config = dict(
    encoder_arch='swin',
    model='contrastive image-text model',
    dataset='photos with spoken descriptions (Open Images, Localized Narratives)',
    train_examples=50862,
    image_size=64,
    crop_scale_min=0.5,
    horizontal_flip=True,
    tokenizer='word',
    vocab_size=4585,
    loss='sigmoid',
    embed_dim=256,
    encoder_norm='layernorm',
    encoder_norm_position='pre',
    encoder_activation='swiglu',
    encoder_mlp_ratio=2,
    encoder_head_dim=64,
    encoder_fused_qkv=False,
    encoder_bias='none',
    encoder_qk_norm=False,
    encoder_parallel_block=False,
    encoder_dropout=0.1,
    encoder_inner_norm=False,
    encoder_patch_size=[4, 4],
    encoder_conv_stem=False,
    encoder_depths=[3, 3, 3],
    encoder_widths=[64, 128, 256],
    text_encoder_causal=True,
    text_encoder_width=192,
    text_encoder_layers=7,
    text_encoder_norm='layernorm',
    text_encoder_norm_position='pre',
    text_encoder_activation='gelu',
    text_encoder_mlp_ratio=6,
    text_encoder_head_dim=64,
    text_encoder_fused_qkv=True,
    text_encoder_bias='all',
    text_encoder_qk_norm=False,
    text_encoder_parallel_block=False,
    text_encoder_inner_norm=False,
    text_encoder_drop_path=0.15,
    text_encoder_positions='learned',
    init='trunc_normal_002',
    residual_init='zero_last',
    optimizer='muon',
    muon_scale='original',
    learning_rate=0.0086,
    momentum=0.95,
    nesterov=False,
    orthogonalizer='newton_schulz_5',
    adamw_lr_other_params=0.0014,
    max_grad_norm=1.0,
    gradient_centralization=True,
    l1_shrink=0.01,
    max_steps=6000,
    batch_size=512,
    epochs=60.4,
    lr_schedule='cosine',
    final_lr_fraction=0.01,
    warmup_steps=120,
    weight_decay=0.07,
    adamw_weight_decay_other_params=0,
)
Rows from block 4 of the image encoder, named by matrix and row number. Rows with one number belong to one attention dimension. Each number is 500 + 40 x the weight over its row's rms, rounded and kept within 0 to 999. All counts start at 0. Numbers have three digits each. After the name is the row's rms in percent of the matrix's.
# v: window attention value (encoder.blocks.4.attn.v.weight, 128x128), inputs 0-127
# proj: window attention output (encoder.blocks.4.attn.proj.weight, 128x128, transposed), outputs 0-127
v.18 051:503498489509495485503530500515490505505496446499524516472510484500517500499487503547379498493499501519513446444518503500501476521510533520517476564499468501658504498487492502500518498505510573505501441485497500491725506492500501500465495559492395474560504407554501434531409490417519499502545504492503500469460484587494496482517546507501501419504505500501495497489542497452498498527504
proj.18 043:515499512406494498500501501494487500509454503506515500502475522511499500498494497388586500499542498445499632503496502475500503492498518421500490498534491494360506500498564502528458554448498492499447540500496521507397535509504473495517491504463610518502466499500556513500679501536491485474489484508505496501527476519515473562490428531487400534508598494492528498519460499517525489495500
v.19 110:365478447490557500514498488500500500499525500428604482505534502493495507462510520517490494502506439499490499485490503499423560498565348555606487478545541506501520415510474473439500511504383500500533549498499515509525538512477502461499495544498497501504502502495565501530495470498484510479503501495503570510514480490498548499498475441522461492499499362488527558501547508504499503587409
proj.19 100:496637569500504504487486495494473514510492497617509497500586510464500532515503501529489376509551507502505537523498497578557439482520666477502517493449466499515501570416500512505586491504495502496512496520503508507497489502462532498527487476485499500501524555472489491494543538549500574465503444505500480502500499513482426502460386524500483480494414499497486457478434504505513480421528
v.20 189:559510499499499498496501500506500506503497484500547498456485524513500497500494499524499470466490501502502477499561513434489447505530642500497520499506499483499500500476500500453499510509478467495523483511501501431623501436588507496497498466513447501513545495518497499676434514275462508496505473474548490513546500582497501533485513509445509500540484565500512513501500519499499444500487
proj.20 171:501498476396430500496500473500505451494562447388509458521476483509552604500499463501492532505571436498498609505500482512505504499500348485498504499533511501472484485499512506538500522397502553504428510498510501498433533536406476500499496510474536508504460536506519536449558486596513512454497537460515495394500470501500549461500470508500445508500577465500533558503500495500469539502509
v.21 080:525482582498501503457499503521500524472573505520433498464499503507454506503522526356474505526498493497494528393578508475423486482505501421491632497518501499499498469538499483499543508503463515468520451423505497491583541501388473500504511454497512514541521509463538509510553536500420506477496481510478490509501593398524598489501499489502498485507500496457498442502512500457511469524399
proj.21 070:499499469467500547546498483507448474498452502457501512478501508489615500497461503492525526436410478532486561584480500502626504497525460503509485503477509467558532493492457476500495497541534505499532503500452507494499499501529506489502524497496572416486500566463466493499525508498590484504503317498543487533520501567471492464500490499483483506439476476525485552437518524510500521438653
v.22 149:501498444501485511500500477535515512500499507484517545552491561499470499524517500523499498506499500500518516505510477497472546526493443452611476472498617528497476489458503443499500462482481494481491473499489562506488533481504387497548504579517506501500493456495489493348505499495489481487520485462492509557507467499500713397501478499523500490497514495511517516494504498559503631519473
proj.22 135:468496496606541495475491463497486460524532502502516499502570509497563504492504475463494466504503494502506457536525497580531495500537624554528498476451428442502495507489494542499501452502525403532501501504500466538504452580499528503459439500509499581499513541549499424529472465504586524548500497517499501491500500501607333537477525489488484465515509501500462473499438510375484483487500
v.23 053:500538500462502406520467496449490548454505531511492489520555538497500496496490489512491488514489559514536500502500534573506481660526491499481404499455502513494504475498469490475468475387536491501523474491480502501620386497496510476498499621498458505496508505501523499517452490500505507513485494505425393502523487583503483498512492531521500392504504449510501579500502499493500396506474
proj.23 044:405500451469470485499478512471489506516431524514470620513528499544544501523491550498502499501503405403498501425501513495342503478497551464490529493490501470512469465449574542513575502494483491508491509497515430494450545527530503504500395380500472497503443512500498486526545499497527617506503501488491563502495480500501501483501529568504500508500493497529524578529421475511514541509494
v.24 177:574492511500477465500551496505504478518516502528488501478500499505498511482496459496505500514493530523522500548508512503504488638422508316523492477463486499601470499494511538493495531508438528514483515453521499508493426502411504723483498498501501510498466501460503482477500496498464506506497505500499541481442494500483492501472492501527502476497506584465501493508559452501428506574493
proj.24 180:518438483543519528477399533507498568495379500460523495497484500495496508476527508416504560468496526470541513470452501470499497460501498584458457503498570470440507499500516510555500407523538504514490500502425505500493509524583500332480500491530503476548511501533458498514459498536546479507493409493498513486536484482558573537463606455497501551528465475525502512491492501517599492462502
v.25 044:494562445496494604500500534564507492500468536499554501541492522500504523500500449513500394428514592528496501501498522470471500615455478450517565496500501426527504486498604500445505590499464366489504538502478499505527563498501644450483502502502507500499502500488384499502502484466519500497500491490501498499500484507430499457500499499628535497481500472489499516500504486499489501510493
proj.25 039:498495542484496251442462515500406487500582443454505511499497572542465535495506501583498498500527498496500514525508482501489469417531513545501506500390496560499494491491435503503524502483508498569460437492512500525529500506434495475498517513505482559510498500502508508502497499514546525488500478505493550507511501499534496502488508492346471502498474471522502499495499586513499491520498
v.26 059:505502477495507502503525500489504494456506413499545512481499470499511498490482497542483455498493487371502500500509493468508499497504495487499491493500535487475497500547499576496447500592486648625516417484580497499501567503490481510496403578514385502426513432489503496542499504505562488503469558498504561504424499498502493501533593490482482502499576452431486504492503500447501536519550
proj.26 064:573576496500522497486459502467495547500469581529599462521498518414500507498488507467500498437526546579599506505473525500512442497505490498528461497669472459522457527513499448504506582500490467431494573578438503491542557532500488538500526442511625500613507499460507427499509497490497498494499500517477503459483506505530544499443485501474489495501461499498504487495498521535504446496501
v.27 131:616505524540512496505500502476499456502519501480409575454501540557487476501542491501529501487499436499500499481492504485526499529635493503498507475424522537502501431497504451541477538499644428497453441500519501493524519422497523420535453535506501550480557501511534498479486638500500483506438500500473543564504498531501465463501483540478484485506503498464488514493567499528497467498380
proj.27 140:426500524485474500454506486503517502472518508546545499607478513454454500575500515443438470506502498527472492506492501506499518494404502509536499538616469512496491493501495504491518534500337492504561509502504497514521449579521480481495479504498565478501456500504403517415502451478493524508535491500475542491499490500501534507491510500497636433482507442502497612487499499449491491523611
v.28 032:501500265500492510496500527486553503506501501500500396500416499496500500500500485498496500500498502507503499494500499482499501498465499539614469501506500498505499500524505500508498504544566468412500496499502497484516502502508505580499500498474500493547484501485527408502487469502497500500609501426563498466468508500405497501529490529493512480504500503501626520500522500363502500448497
proj.28 021:516507656502535518464500503565517500485505501491459499440480499499502500499500500534516457450513538506482515500486503491537502507500499502497506500510499504339386500524450476491499515500513500496462498513570503495500535492501504500498495500498578564500449466568573493506489493557426539467521503500353499496471366498497498490501496438490462500503490478499477408500517503617499501496501
v.29 088:504476497466533495500562449501498427490457494501514505505589506499500483501502557498569502493500484496464487550511428469500505562396507578453500514498366525500580501437502424474500498500502518627445506517488540499500506494503479488494550578496507500495511611509502517538526496489494505532423480501500554471499485596494420511433497480478477498486501504444500504493513375537511487542497
proj.29 074:479494488521506507501501490480504497519508496505470503601506504558468494496500383499477543531540491535523510464487511499503455406514479537430500501496610530510492483499521572512503497497498494398564492434456501493461434497500491509485355390482499494501528489469493475444530464499479501461509527572550504498506501356500620501506498505574499508502505498508487498503498498584518499506479
v.30 120:581509501499493500566481500499507509500489498526488490445447610498499502341508505511513525527487497506487495500502502479461490515467479500506495494483505501517510500486512503512514443498498396414498480502678490443516491508497569500491501479519512497507503455501516501524468502501488386514567497492507500496506499502493619496458500650506544461476448492500557548507461525501538489456501
proj.30 112:432507512491473522540487499503487500448498503545500498493500470532506552644520507508483465499493488507499533446413462465520623496496542503501502499515518497412424476528500408502457489496504514530500494483442497499503501547522417501587463548500452529477482526485443477456500497438499651504499493504457532450495500577517420477607505572526495500502550485525522508534519496496487548504500
v.31 132:555487521531509599498499514500481542508514453492500513503496503495460485504483628520488522503509501516501462501576376492540498507499501542506431579511453524589500502501504441464495485474501578482493430460472574470489523470520501468499542529500435482400467463538512433485535499501495501479501497522500476479445498488467500394500502510464531497493499621526508488366505482498503495505589
proj.31 120:480457499504515490501493477501500500505493473513455465497500498500500507501506401498495507512495571498484537509459604506513598494500471459505505491533529411497506498514504500581481500506501452501499551619497468489467491500472490497500467500505510499500555577500508519440499405484362455618499517506505473500500533487493467686499499525499503502501508555502504487573502596530503491499479
v.32 145:465456497486509634523518478529501491493463461493500453498486531584503441535552490497481555511500447498495533499591504500503499492634515450519541543492475481507507493501503506538500523477460498509459502507519488510379456587498533507501538499413537432499511553500483509476428383451490499493425527498500498471541527514462483434501462494513485519564499501475546515508498644493479500501505
proj.32 146:512501527493395504397516471487480493498587478505501500460468421444496564501507534507486411500529544510499505535445501484512573504500499512504487503499502496455542509496507498501500371523476477499499504491499493501498492337504501487487515507578525517497398482562541460500582483493540476540551469485508543575533460501496498483498451530396491503523496509529536502496604421500502493500497
v.33 147:495522476523490570471502545500507473495499502450428458524493501586472472595504590498501501491508528500462527494494500494496573466510491464489494525549494502501490542461543501509515498501489461286437498500521508477603543539502553497499507495500555461535497495497509527495493505462437498450525443522470495494501496441467492462505510503505335499500456504538555547521512502503496574501474
proj.33 141:605479541502522500426510502523450502490524487519499501451463473486500502418513401501494510566428495495444452504509530507509502488528498485486529564425504515506500496501416507503485504506490507635500437512547454513406473498500500498501507547494407558432491472528489476477532497517508500685513495479565490500469494532568461536541499501465512497467500509419507475489525540503473484501527
v.34 017:478501501500501500499500499512500500500500501500500500500500500500500501500504500500500497500500500500500499530878500500500500554500500499500500500401500500501502479617499499500513500499499501499500500500501500478500506544500500499501500500508500503489501500498483500500500501366500500515496500500501500416502500518500500500500501500500500500499504500436499500500501500481500499500500
proj.34 011:500497500484503500499496494498501502498533503500500500505502500503500498499503501503500499463625508499503499499312525476508501501640500500500503503500501499500491532460499500675501472500505503499503500497497496500503499502500495513549496505500695500496500517488492515500502433506506468496637495501490600527493478500498485498499502500421500502501503504555501499483591500474506487500495
v.35 064:626506518500511500492498499473568439498577528500510498502548500500507508459488500500436509502452515471507499501523507497523470470509507463415499440489485484512493496500469506504484504483606541502493412489579546498500499501505661496473500500363497515490484511586510610537510486492520519597497566502500537493470523502522458504467499500495482501486494498525500522545499502485429499517372
proj.35 049:539503477473479489498500503502507502499363501592491568471393486445502502491505434434505509503500559500522594481385490541497438472431452561496472555555512518510492500483520479497501586502377502500439553520511463483505549475495382542467538463500499443502496514500498501489502519559497499496490508498485501502500495499435610480485487501492516498487513453565525527502516483505537516554520
v.36 075:565498501504500477520482505486533503442510272506449497499504557503504478492493501500447520490493499501463446446500497508510501516515495488499528478522487511493528447338500500480480501520499519494550469499518507498485492477505500470506488504508499491500506521492559487636484503511497503617479452499538602512436527497492545518505489496498499497550501495495532516500648482506522498501495
proj.36 059:502499501502523612481523550518498494506501674509497492459621488519483538502489483498500499526546479490502539515477495498500545461448480553503474493499585459500502516507500510523502489500405555503519509444484506496504504513509499427493416500548501479502501508496499449314507497488510528465531451506427427464595504452508503497501520504479528447478486506500589536499494487522499498516516
v.37 144:504492591478547511536454498552477548503545477477518500396486525478491534513502547483557534416507532500480397395501503428489492492525573497497492476517500471528520501501486403499499518477501493483501491481499487511500533528355501500563481525486499503530499510502526502518501501504495502499443531523496500477501712451500444504428533504501527418504498498500486468501562495502496483498500
proj.37 142:484500468467509487500503497370471512505467463490499500549523489522547513477510516522498492508498476505504620505500551493540502536388413531507500564498491498519577512532501484511456500500488492511503575500516522504484479488487499483467519487494510385499519538447471501475499511435512471444498340503486498491553388616456544508578498497564512505489503499500508582496496498536552470500510
v.38 094:573536527516515500517501488502546500510504449498516503479500463475437500497500502570485533483497525498517500558656500517499468603519476458452507502548501542502474473500468480569477500447525553501500523413482485490508502497426569500495498516505510499476500399447477500508502432497501462361464517497501503500359557490489510495504500503500501506500565570573506414531427501533499477512500
proj.38 099:491391391425497523519448499500491504500501498512490518503498442501501495498501495510589494505464542492520487420391500522498527500472470557503494572516565501550472490529505453462500479540489504533509501571437496507497495503547419497495578450484477460503501579498583523499500509485511489706498534518463505519524506499503472502408541495505411541500501511500511502502508511499504505495499
v.39 113:514480510501491651461448541500541499421546502500520498511549502506500501497502502482451529456503624462484497501593482457558483489501493600500496490498473498504577499473500483520482502431536500495491482494502496500495579504519642388528494501500455493435501499544531501575501499500504506521500462502474530478484529502480374438519493494501501447476494483527573507512524499499511504419548
proj.39 108:502491535499502365498520519494438494517508514502485551482518505509403535476504462551559499504487500500464517496415486501536543480440508508524501585501531529509407458575485451484504519584438439466500481526569491448498498484436430536496468498492494500520485500448499441333500499498498499499540539501514485506486498526472458580515497540453528508479437567527500502532501592514511447515472
v.40 104:399496433497497501499494501486501486537490487497489472506504505536499492504458653500504519499504517510500470502401461495498483500451507500668461493517495506532501470623490504500494450499515455499505501501485578581499505501472537501501508489500519489481393500547526470504521492453541505588528452501506499483513464545400543483505482425486458474519503500499628501492533502441501497495500
proj.40 095:480572611515505489502459500491524592425486493570474514466559497498450498479527507501501447539484500489500544499539487504559500493500509475494503498442501498464489487431462543521503493458491531499491500490556500453493484497517518500499495569488495528528502524500508486591415476591363545479500501499468498492500505419486457625500500505551499506500500590509375512498440500558583526468503
v.41 071:597499442508504537500509503545457499499510500434494689481475496498495528504471481500529459503500415604513484474593500481501487499499470482499531489538588494499497484516486503495502519562504511508547381511528489492588506510497502500417493506483509530498545487507444504488510490491504502497518542500505516518499494496511460483513516531465558499477473493458456500335494501500496600534453
proj.41 067:500499494483492418473478488449517500496474511551501340590465532356505539514496489461456498393595533534508571569470558482517503499529485497525493473566469480483509500507531468506541521492504473499499498488500518510500549581500512500534547503497501443505496487500481527508559491496495493437451476505495508510501528492504530483459421504500497489442546455568563497528467563484427401527502
v.42 058:489535510509485413526493501509500497500442500459497480504542502497501388654500499575500496501508481530503539489482507522495505563575494485497503500497524516435520453494504484500494544477498498479499502467492533481515532485487463499528481501458529445487511498460492505489493566500478507371499500510501496441396555497498516498518506490500414646677479500480494459516509476512516543534496
proj.42 063:577476421500521587463513509529510476506507500518505503500469498493503506426490517450501468494495494500501468498512500486496499446490492482483538500472478502654501505470505590492497489477439538503500498526463493555477474500505500469481545505576500544500507498500580502498561457494550487711499499516482501605534510480540510501497553467496508407495501501450499559491500495462402454499496
v.43 069:481496475493478316461498520590498500490527527498511581504513450497499555685490497502499502535496499503577501493500447469502498497487517500537374498484574567428508476513503461549495496501507487514532495523387516524488503490495437543544500497499501443399518490501490460435496549488500493486516499520501446509506548515501545501531501468499477534531495502499501489461496537502502503499512
proj.43 062:499476448521533501484487462432499500492487500503502501624501500443505499323456498479508485486485499498459502501530573497512473501502514492500519492507409499649504513513511556506497497456517502461501505498535500503471488520517518505447571480518514520662498499511537500621460439529531474500502514508501514503497524435513509509473515496499495496501500534497368510558491505487498495511470
v.44 066:586496499501498499496501501500498506519570505378303497445463490487500621509459459441522499542539499523501501418499490502522486489607497430502540456527501507495434495500503500502515489509500510439509469475516509504565500497438480542513442478536557507577480457493505464453542500511495500499557558502462500486500547392503485499470542502500563485543497492499437479482500507494500502500501
proj.44 069:533451490496506497502507482499488502463458535549503504522478496390500470497507501508488494498434552522500502499506606500568500530434488479512494500492488396472558525557500451500512501510502496554499498500484464501508503593566511433500511591500514437432501505494419513503507502499499447432466421472500495498544484683482527498509499517502500500373501469500555547516511453456510495480538
v.45 080:615500473512535511496499501495511517504498566477502515483467515499424572500494500511545531437499510522500449439499500404493449547437508510482502506520371496478525584374503493499551502500501489501502470511414504453520507493507456465527500501493500512508500519509499500444582425501474525499517619500505483496510504499489497500500571576495562499488428501509504501502542472487564359500513
proj.45 074:511490474458497449487498476496495492488500425459416442588499493500635483488493398551500505506513500454488523506509513488500532491435507511509500499524543541487499500670501447452490601500546502505481499488495520527498499506502502500418435394508481495522521509509513496502499505429505501394497471517511501451494487501508542517567496498532464500465617461445508509509506509543497549548510
v.46 072:497499480500500512485513499531509422490547396523467451561497504479503500503506474450445500501446486496501519469545497499504501533477505441503568501505530495512525492494488548404503490503504501502499376499560492496503505502504607413499519490492493556522484484500281542552538450501625512510505496465500553509497493539498499491508496492511579493504514483477500500537480479466499500580466
proj.46 065:521482524470501419498526506504500415481505586521478520446500495516510505500481501539501498502516499497503545520492496503471460503532493543490489474428511521443503514453502396565529554473499484508505563418459500477528548519455403565524516509517603499445457512498547462513515512501487490496468504507452491500564520526502490480448445502308396506501522485610504508504499517504476501467551
v.47 192:538497500501503484458466500500525506472504632500419512487459553487405457492491508502501500487497493458505488498501488485474457506505506498471459524500536513528503626498446505532500297514573503516499352509510517472491501501503501495526495501517539498495502504499500542333503422498493498484500519499500469468562497498532533500521499547501509501517451511511499506503500502536562502494498
proj.47 188:499502480547500502499533497411512473561484412511501500504498488504699486489499483517499497530463500497504466491498498483469639528511502487502495490521502446490500499557505483402499571499500469500499591485508500496515472500502497516501495506493426539497489471524500412594537500444498526500505534491485499499452518538502485508500543519495519516475629491508494394500510519495441602494507
v.48 096:488494504507502533500517500593474496516500500500530503491499528499491500477536445555537522554500443535501500488471500501478513507601506538500478499496496561501469518435499477501470489504504499488416484508503499509519528476574499466501478478513340466502490473516511496612491509507508500489505500531419591492497432514475450438497540512476475532433496551447484580553505566655499501392527
proj.48 086:537510476542509498523501477482499475498520508486568481494487512563473514510511468494515414514531518492432522488520501493551535504422508496521498496522494503466517499506503495489539525504500397440495494541512464500446510576496461508549425492499498568497489489506505501305506501506429517475477531432645496500515497621528490500539472503476502501554431499486536480493486527416497452577487
v.49 068:499506443500548504501497509504522515506501645496485522500474552461493499347494459496499498500501490518503499429520441527469456425558497567504498377535533492498475501505412501440501531499483500496498498492506473446501488503514501486536500431483461500656500519503500526500495357501496466610518522504500498475500521483499519583483498518498501474536500477505500503513525499495499495509432
proj.49 063:502522534500454513541504499488510463509395492536499492499497501544582461559507485518499452499510507497498498500501515404510497500506504496501497489501500499491498527500531481500498506500533522410508516487544512503546501490503490498497493502500501502469445465481509472504512598504496657314495439498483499543523476579450470369501500604544500518477573434500515455435500489503539494497527
v.50 067:504496498502507506508509505506499501499462452556502591503487524501500505535515581502450520490489401502514496500687502457486501539340502547505490499498499501519544505488500499454510530500512481500498498571486468459498503495499503509411500500484466500411516498518333500503520558499501497524498498441500507499453530602499503499531500521488502498498500588497565498454500455468499496500473
proj.50 058:495493500448501499517512500508502435494506501502501404502523490536512524500507478521492507464576502500500502507347504440529505455561499573468496501547506568487501463498500478588470480461507473492504504478497608496496496485486465512513518466503608501547498506501554532501476451499497498508507482661499500504518510304504481499461502483497500487509512499551496512496511584532489493506472
v.51 112:500562437500544499500505500505502472481481481525533518440498582504499580495483591629524496476565503520475500564491471499500621578488499465456531468544500506467500554499528478498503492501496453499500548538482508504636498499505544424502504530551510486359505499462499488491503500475480492503519484593448500463476499500447503562499445489499495449488498594499442489501514463506464451505521
proj.51 132:492451495517501439502500566506435656510501478511480439530512494475491474472499421539493489510519502487489484465508546500437511359502504529499508557498514540627499425543492527498528501517486572527499453405512477522475429563501497500615489485527420463508561574481479500499448460508481512515507506479509509505499523499495501509500553497516457561475530497480509459527476576550500502509478
v.52 054:523590500498522501500480442487522503507588544430501572514507457520498500465453666503556499488494582485499499471490453500488474332502422518499461483568431491501495524475477600422502536496502499470540495572524508428492529416512540448533502524503489507476492500528492499490542526500500502500506499474546488548500497478518514504488558501453473576499467498507522528502482497503500499500431
proj.52 050:526608496473500490506495525533450490500467500613478496498501457425500500495505327503503503554466501472511513506503580542500490569503472500487502500443525497556501505501501401462495531374501521578467493532503512503500502467501495499424502447387496549501499489406497499506496496573470534498441557494516476387500500521504502500472493548547502472446519500484510492501494502506501492500499
v.53 103:502500458365499486499493494496499504523501498636500501501458583457489492485525428503501500502480498500505496530515501530389530507516568473500501420496502489507510507470506511454490492510500529585499525517510521500484500480506486494546502405503492504500500499494513502503500499498523526682502489497514598480520457500474516500499448486511497531461497629451416497612521449498506501500499
proj.53 087:505521501603513513499499518547499500501497501450569484438515506500572503415440486497500499513664505471521500442499513500496511476512540536502472496493500499458499501485459596489499498497578516422448486483517492501505497519511492497516450487551519500508502514506485440463498503576500499357510445495501504499547510524500488476501626487479495486603442447504494497402500557510440543517512
v.54 080:478500501500494494513496501469511500492498504518501449510497512508470393513565561500486490501495500505502500501497482531515581501502486513499404497488485540481498487538499403505499482502504505300458502510525513505504500499563499580491499500498514434501508498506502541485503578520426501417512502460525497426510633489502649494483497493499501583507500532527455502499487499509505464503411
proj.54 067:500514494582500621538588478532497470511478496490501500477496388538588509525506461497502514574496501518475468501536500488476419505483505526487578528511391512498498492392494603498509498483503482520510491515500464510448499478483499505498500502501427501448527513590500505535500481491502503674535521497494483577489500500487467500532515495512508392528499504499490498493528480465496575476501
v.55 069:498499479511502497500501486499567448500500496458492499541494518449519500502495495531497575480508499507499499499499510500534498498500501550502499420498471490524538503487499456588494597504722452469515500512526500560498506499515637500510489502504499486494482506501473417510487474504531497517500496455514564439341503497462395504501476564506499500505498495513503505544423495545498496472504
proj.55 068:486483500508521432492532629502520497499497513615443503526489499556423475523508487510564491487478525501500501469501483497523501495403518520485500547500501650501465498509503499437497505485319490504512505466559517403497509534484419500547519486503488550487493500498509544486500500500483492492519514489390488535614465544463470494490502487498567503500519498490509468482494475502516468516498
v.56 027:503539467492498504502525500498493500519476500500501499502498491499500497500503412505493490500515499514500500500568511521499500569500500503501498499454500501508499581484502500531503501569510451501499498500509483501504500501515499539500565501498499497532569497502506381501185458378496463500501500502500499451504475500499500457503499570506502496503500497500473499500403512532505499502499
proj.56 022:497450501530430522502497498499521503501608508493528497517418505499500500568470493494543500494514520496502496499499498446500534506495581458499508502524475497402501491498499513420517438515511494499504508447496507498500507497498518504504421533498491610502408499538484504485777500566519497454490498502509526533501491501500484499486483499495488504555481467514516433511548458496500502501492
v.57 128:602500497539498499501500498453543498499500507573502519492503564499492465500500503612454504499500498490542505500513470499512502500472496474562501417500579498511523499496518494535474505500610494493496501495528500503496470380503509475487497543500524481416497493486356500500500500499509351502501477417495464511506519580484646481555503501487550494500504573503543502515470513507486501501436
proj.57 114:438437498509498489544498539498524499501519534481515500565501389498518504499500503499508487506496505499506477497499464499477488487501508656539463496583449596499463429487516489495500500467394481492489490500516501505501500549530418570497479499504500490553482500502553481511417486485591575532513512564448561504538516405499405499413506493497480495511574470522478519550497506500432583501505
v.58 085:499501508444567512539499496506432524489517500494503539480442503510485499492489498500482567502522515499502505437524537478405489503565425513665642477493502452494539479509528459481500569385464524585496496495522499538551518496449470500504416508502515502500490502519523490498497468500543553501472482484482527497492531499416500451483596500463500434519528499387522532473493544475491498470500
proj.58 086:458597502477458537500507501497475536499502498541504500499649508475496509501545512501552319424500492508517518497435517476639538487474506511516437499531496500445501500495499506493500499520501460499504476535486503497482501478511510472476499498489521497536478553497523503503530500493467496468503354523504561521592496542496504556499440506552500498505416503472516592499445462500498457497501
v.59 031:499593496499500497609491500491493499500500507516500571497358514500499500495457520631508482500500511508569467500387523500490494500549497478549501500447550500496501497503500501492501475500500489501473498498501519505607500494500393502500453503499502418503461495496501500493508511505500494499499501501505438500562510559378657500544570498498511497525486501460499499499501561425500501499447
proj.59 026:448524495489495529507499500499447568500525500498510501448499471507499505500500520501500339507537490495508496499592487459490499498501522488532500471502417443435510492455500509530500555291501500498473474493501475684506499501552595498487493548500501502501498492514500500573502498524502603501504500503505578479495496501529504511509499502538474480496542494453500548499501486502487502504498
v.60 147:507404527492475495469487500505543501494500588477640487498623482484532488448495499507522504552500564502481500502502500517499527492468496504440503460500494505490429508528504500639532500518508499498478521464500500519504535434490530499494497501466431510402499525504506522502562561507482538493573635499500452381481493414554501468503546500490494494477505473516494454558497489538503457465501
proj.60 146:533571465585495476549498500495498501510487485498519537506368516494505467516524460521506588498440504485531568503497480487502404489470499467499501590486497517621499498452506497326497548514482500465500440554501479473511497496512495611502511412498496532544524491438486533504424502489499487508502502503509497600469562533456532500516488430520499499529466508505501508501455505498499543497482
v.61 157:499502525454500585553496529502500483501490403577496506498421618497473569514500520518502473517490355596497504503572519499486603532500544446487486499453534476460490500506528527461515458522515512479499398495510519472502491573502501498455502502496484495386471494493475511501515541508487516499494542500500516505476493493503493489512496573533503600412502513491499484475525392501497571500483
proj.61 160:553511494523539498504500509514500565503498510498500343409481496477571503494500490498398500494588554472498500481430519497472536466555477500500502499577444508501510468500467500609513511491535454510469568461498500510503500496478502500635525474538500475484621526512491523475461430508496500550500492499453481499447533499526496501555486405439506472496469498504517498483500598486489492565501
v.62 151:519545496498501524515542516500508501494533526433499508399500503578493522474472511467530497471501512494500450491504502384533503507491454426496466503520494500497489539364498596500501538494329497539568500509513499473520498534500547467500466502518499485478503498502500493497517497499330431523510513527500472495579500499501480493511495528498498503492371483538494580500504499476501500500540
proj.62 190:603488518491499401406462497500440527494493469500509501567460498417540595485505445497428496490497499500500547532490517492499496497476590503518496508505558494527493502646514409473499487505522506507491456501501521495500505480472501494502498504501501500510499502443447447501507490506616577468504496500570503423411457501587514495524502569511497494445535480472559467544521581520504500526491
v.63 071:493597501498501519526446442479493428500499503467499501517501563442466492523513654496536528500502501550519501509501500506502486499502468506464501479584503505482504479501486453475498589499511504497498509504500550501534507514591578471499500591488610498474497530504501486516538505539479514429499429463530515488387500453502498507462459501461497614492538500493497463507350478501503563522500
proj.63 064:493499438510589480499500531546441501508494500624419509499497492496500532521493311494503500488506566519476504455501503519496471429499498501462557502457505507564497478504500500499533503415476500504585493502483500526439486562484444498489507453498451506435575486500482507485501497500520506697496551500497502498519496528499499436471521501517518455429509505512524476501501499501502483493500
v.64 067:550497528498528503502479500576500553502514484535495520501518497496495503502499502502519500500504515497502479505537515488513501511622459525521471350498500487502512489501575532494522538500504490500647412500501502498504511458449577470496481504516500498498514474513513541606500562422502509489432495443412530499492498500422501472540459520484496535380520499404511509510568440410478498503499
proj.64 062:465512500501498481495504482463502564572536411504492499472500322500473471518500514456498485501500500502458502371502504496467445523509484487500511501482517521435502498502491471495476466506551506520411493529500498498522550498501502497502489499514499507444510428498557508498503513700430493485498503498593522525503531509600484542424499543500498469528524534499500540464477508489542456523501
v.65 143:512499514374500501522509501497479501468468480509450498456453503410530500545502494498470504462475456502499508519545499486538468497574499524499535507551568458591491546486515499506500514477506453492439499499553506501571464487496481457500486548499520531415499498500425519343499349479476489482497496498483536552590502485498495389416491587498494515543492517500551510502499509497493485506500
proj.65 165:497534473493478498522496522527493490554510507500499500498464554607483480499500664493500520537490496494502486430488471499499416500418480536503518575504500528407500385553500500523500511586487544476496534547500533404498504505498542530506500500484487496606500489499488491535490634498500500513500458501523478378448511413516500466558489501507500559499477500485491506468504504495495543516498
v.66 107:508450511568477440462494495490490380502519561423529516469589506500499500591497486487536482501499501500489499501501495552500514513443604442498572523499570485503502494466405498535501467475490544495447500513472400498475500503505527520379513500510502498478505524470500505493488513519496474510537530481513491502532496501651501574462555499541494599506520425514511499504493504486502500397522
proj.66 108:521498500422541512549465485493475500494503524570502490501502553454496494532517478472452508488513480474474510502514488592465507493535462499422415514501412512584592503493501583502553545506455507499618463561461469509494498505500514475561458505472495494457480521482547500380498489491526514519468493520485505511522355480338512498503525501470531499541533524489501478494494494500481549509469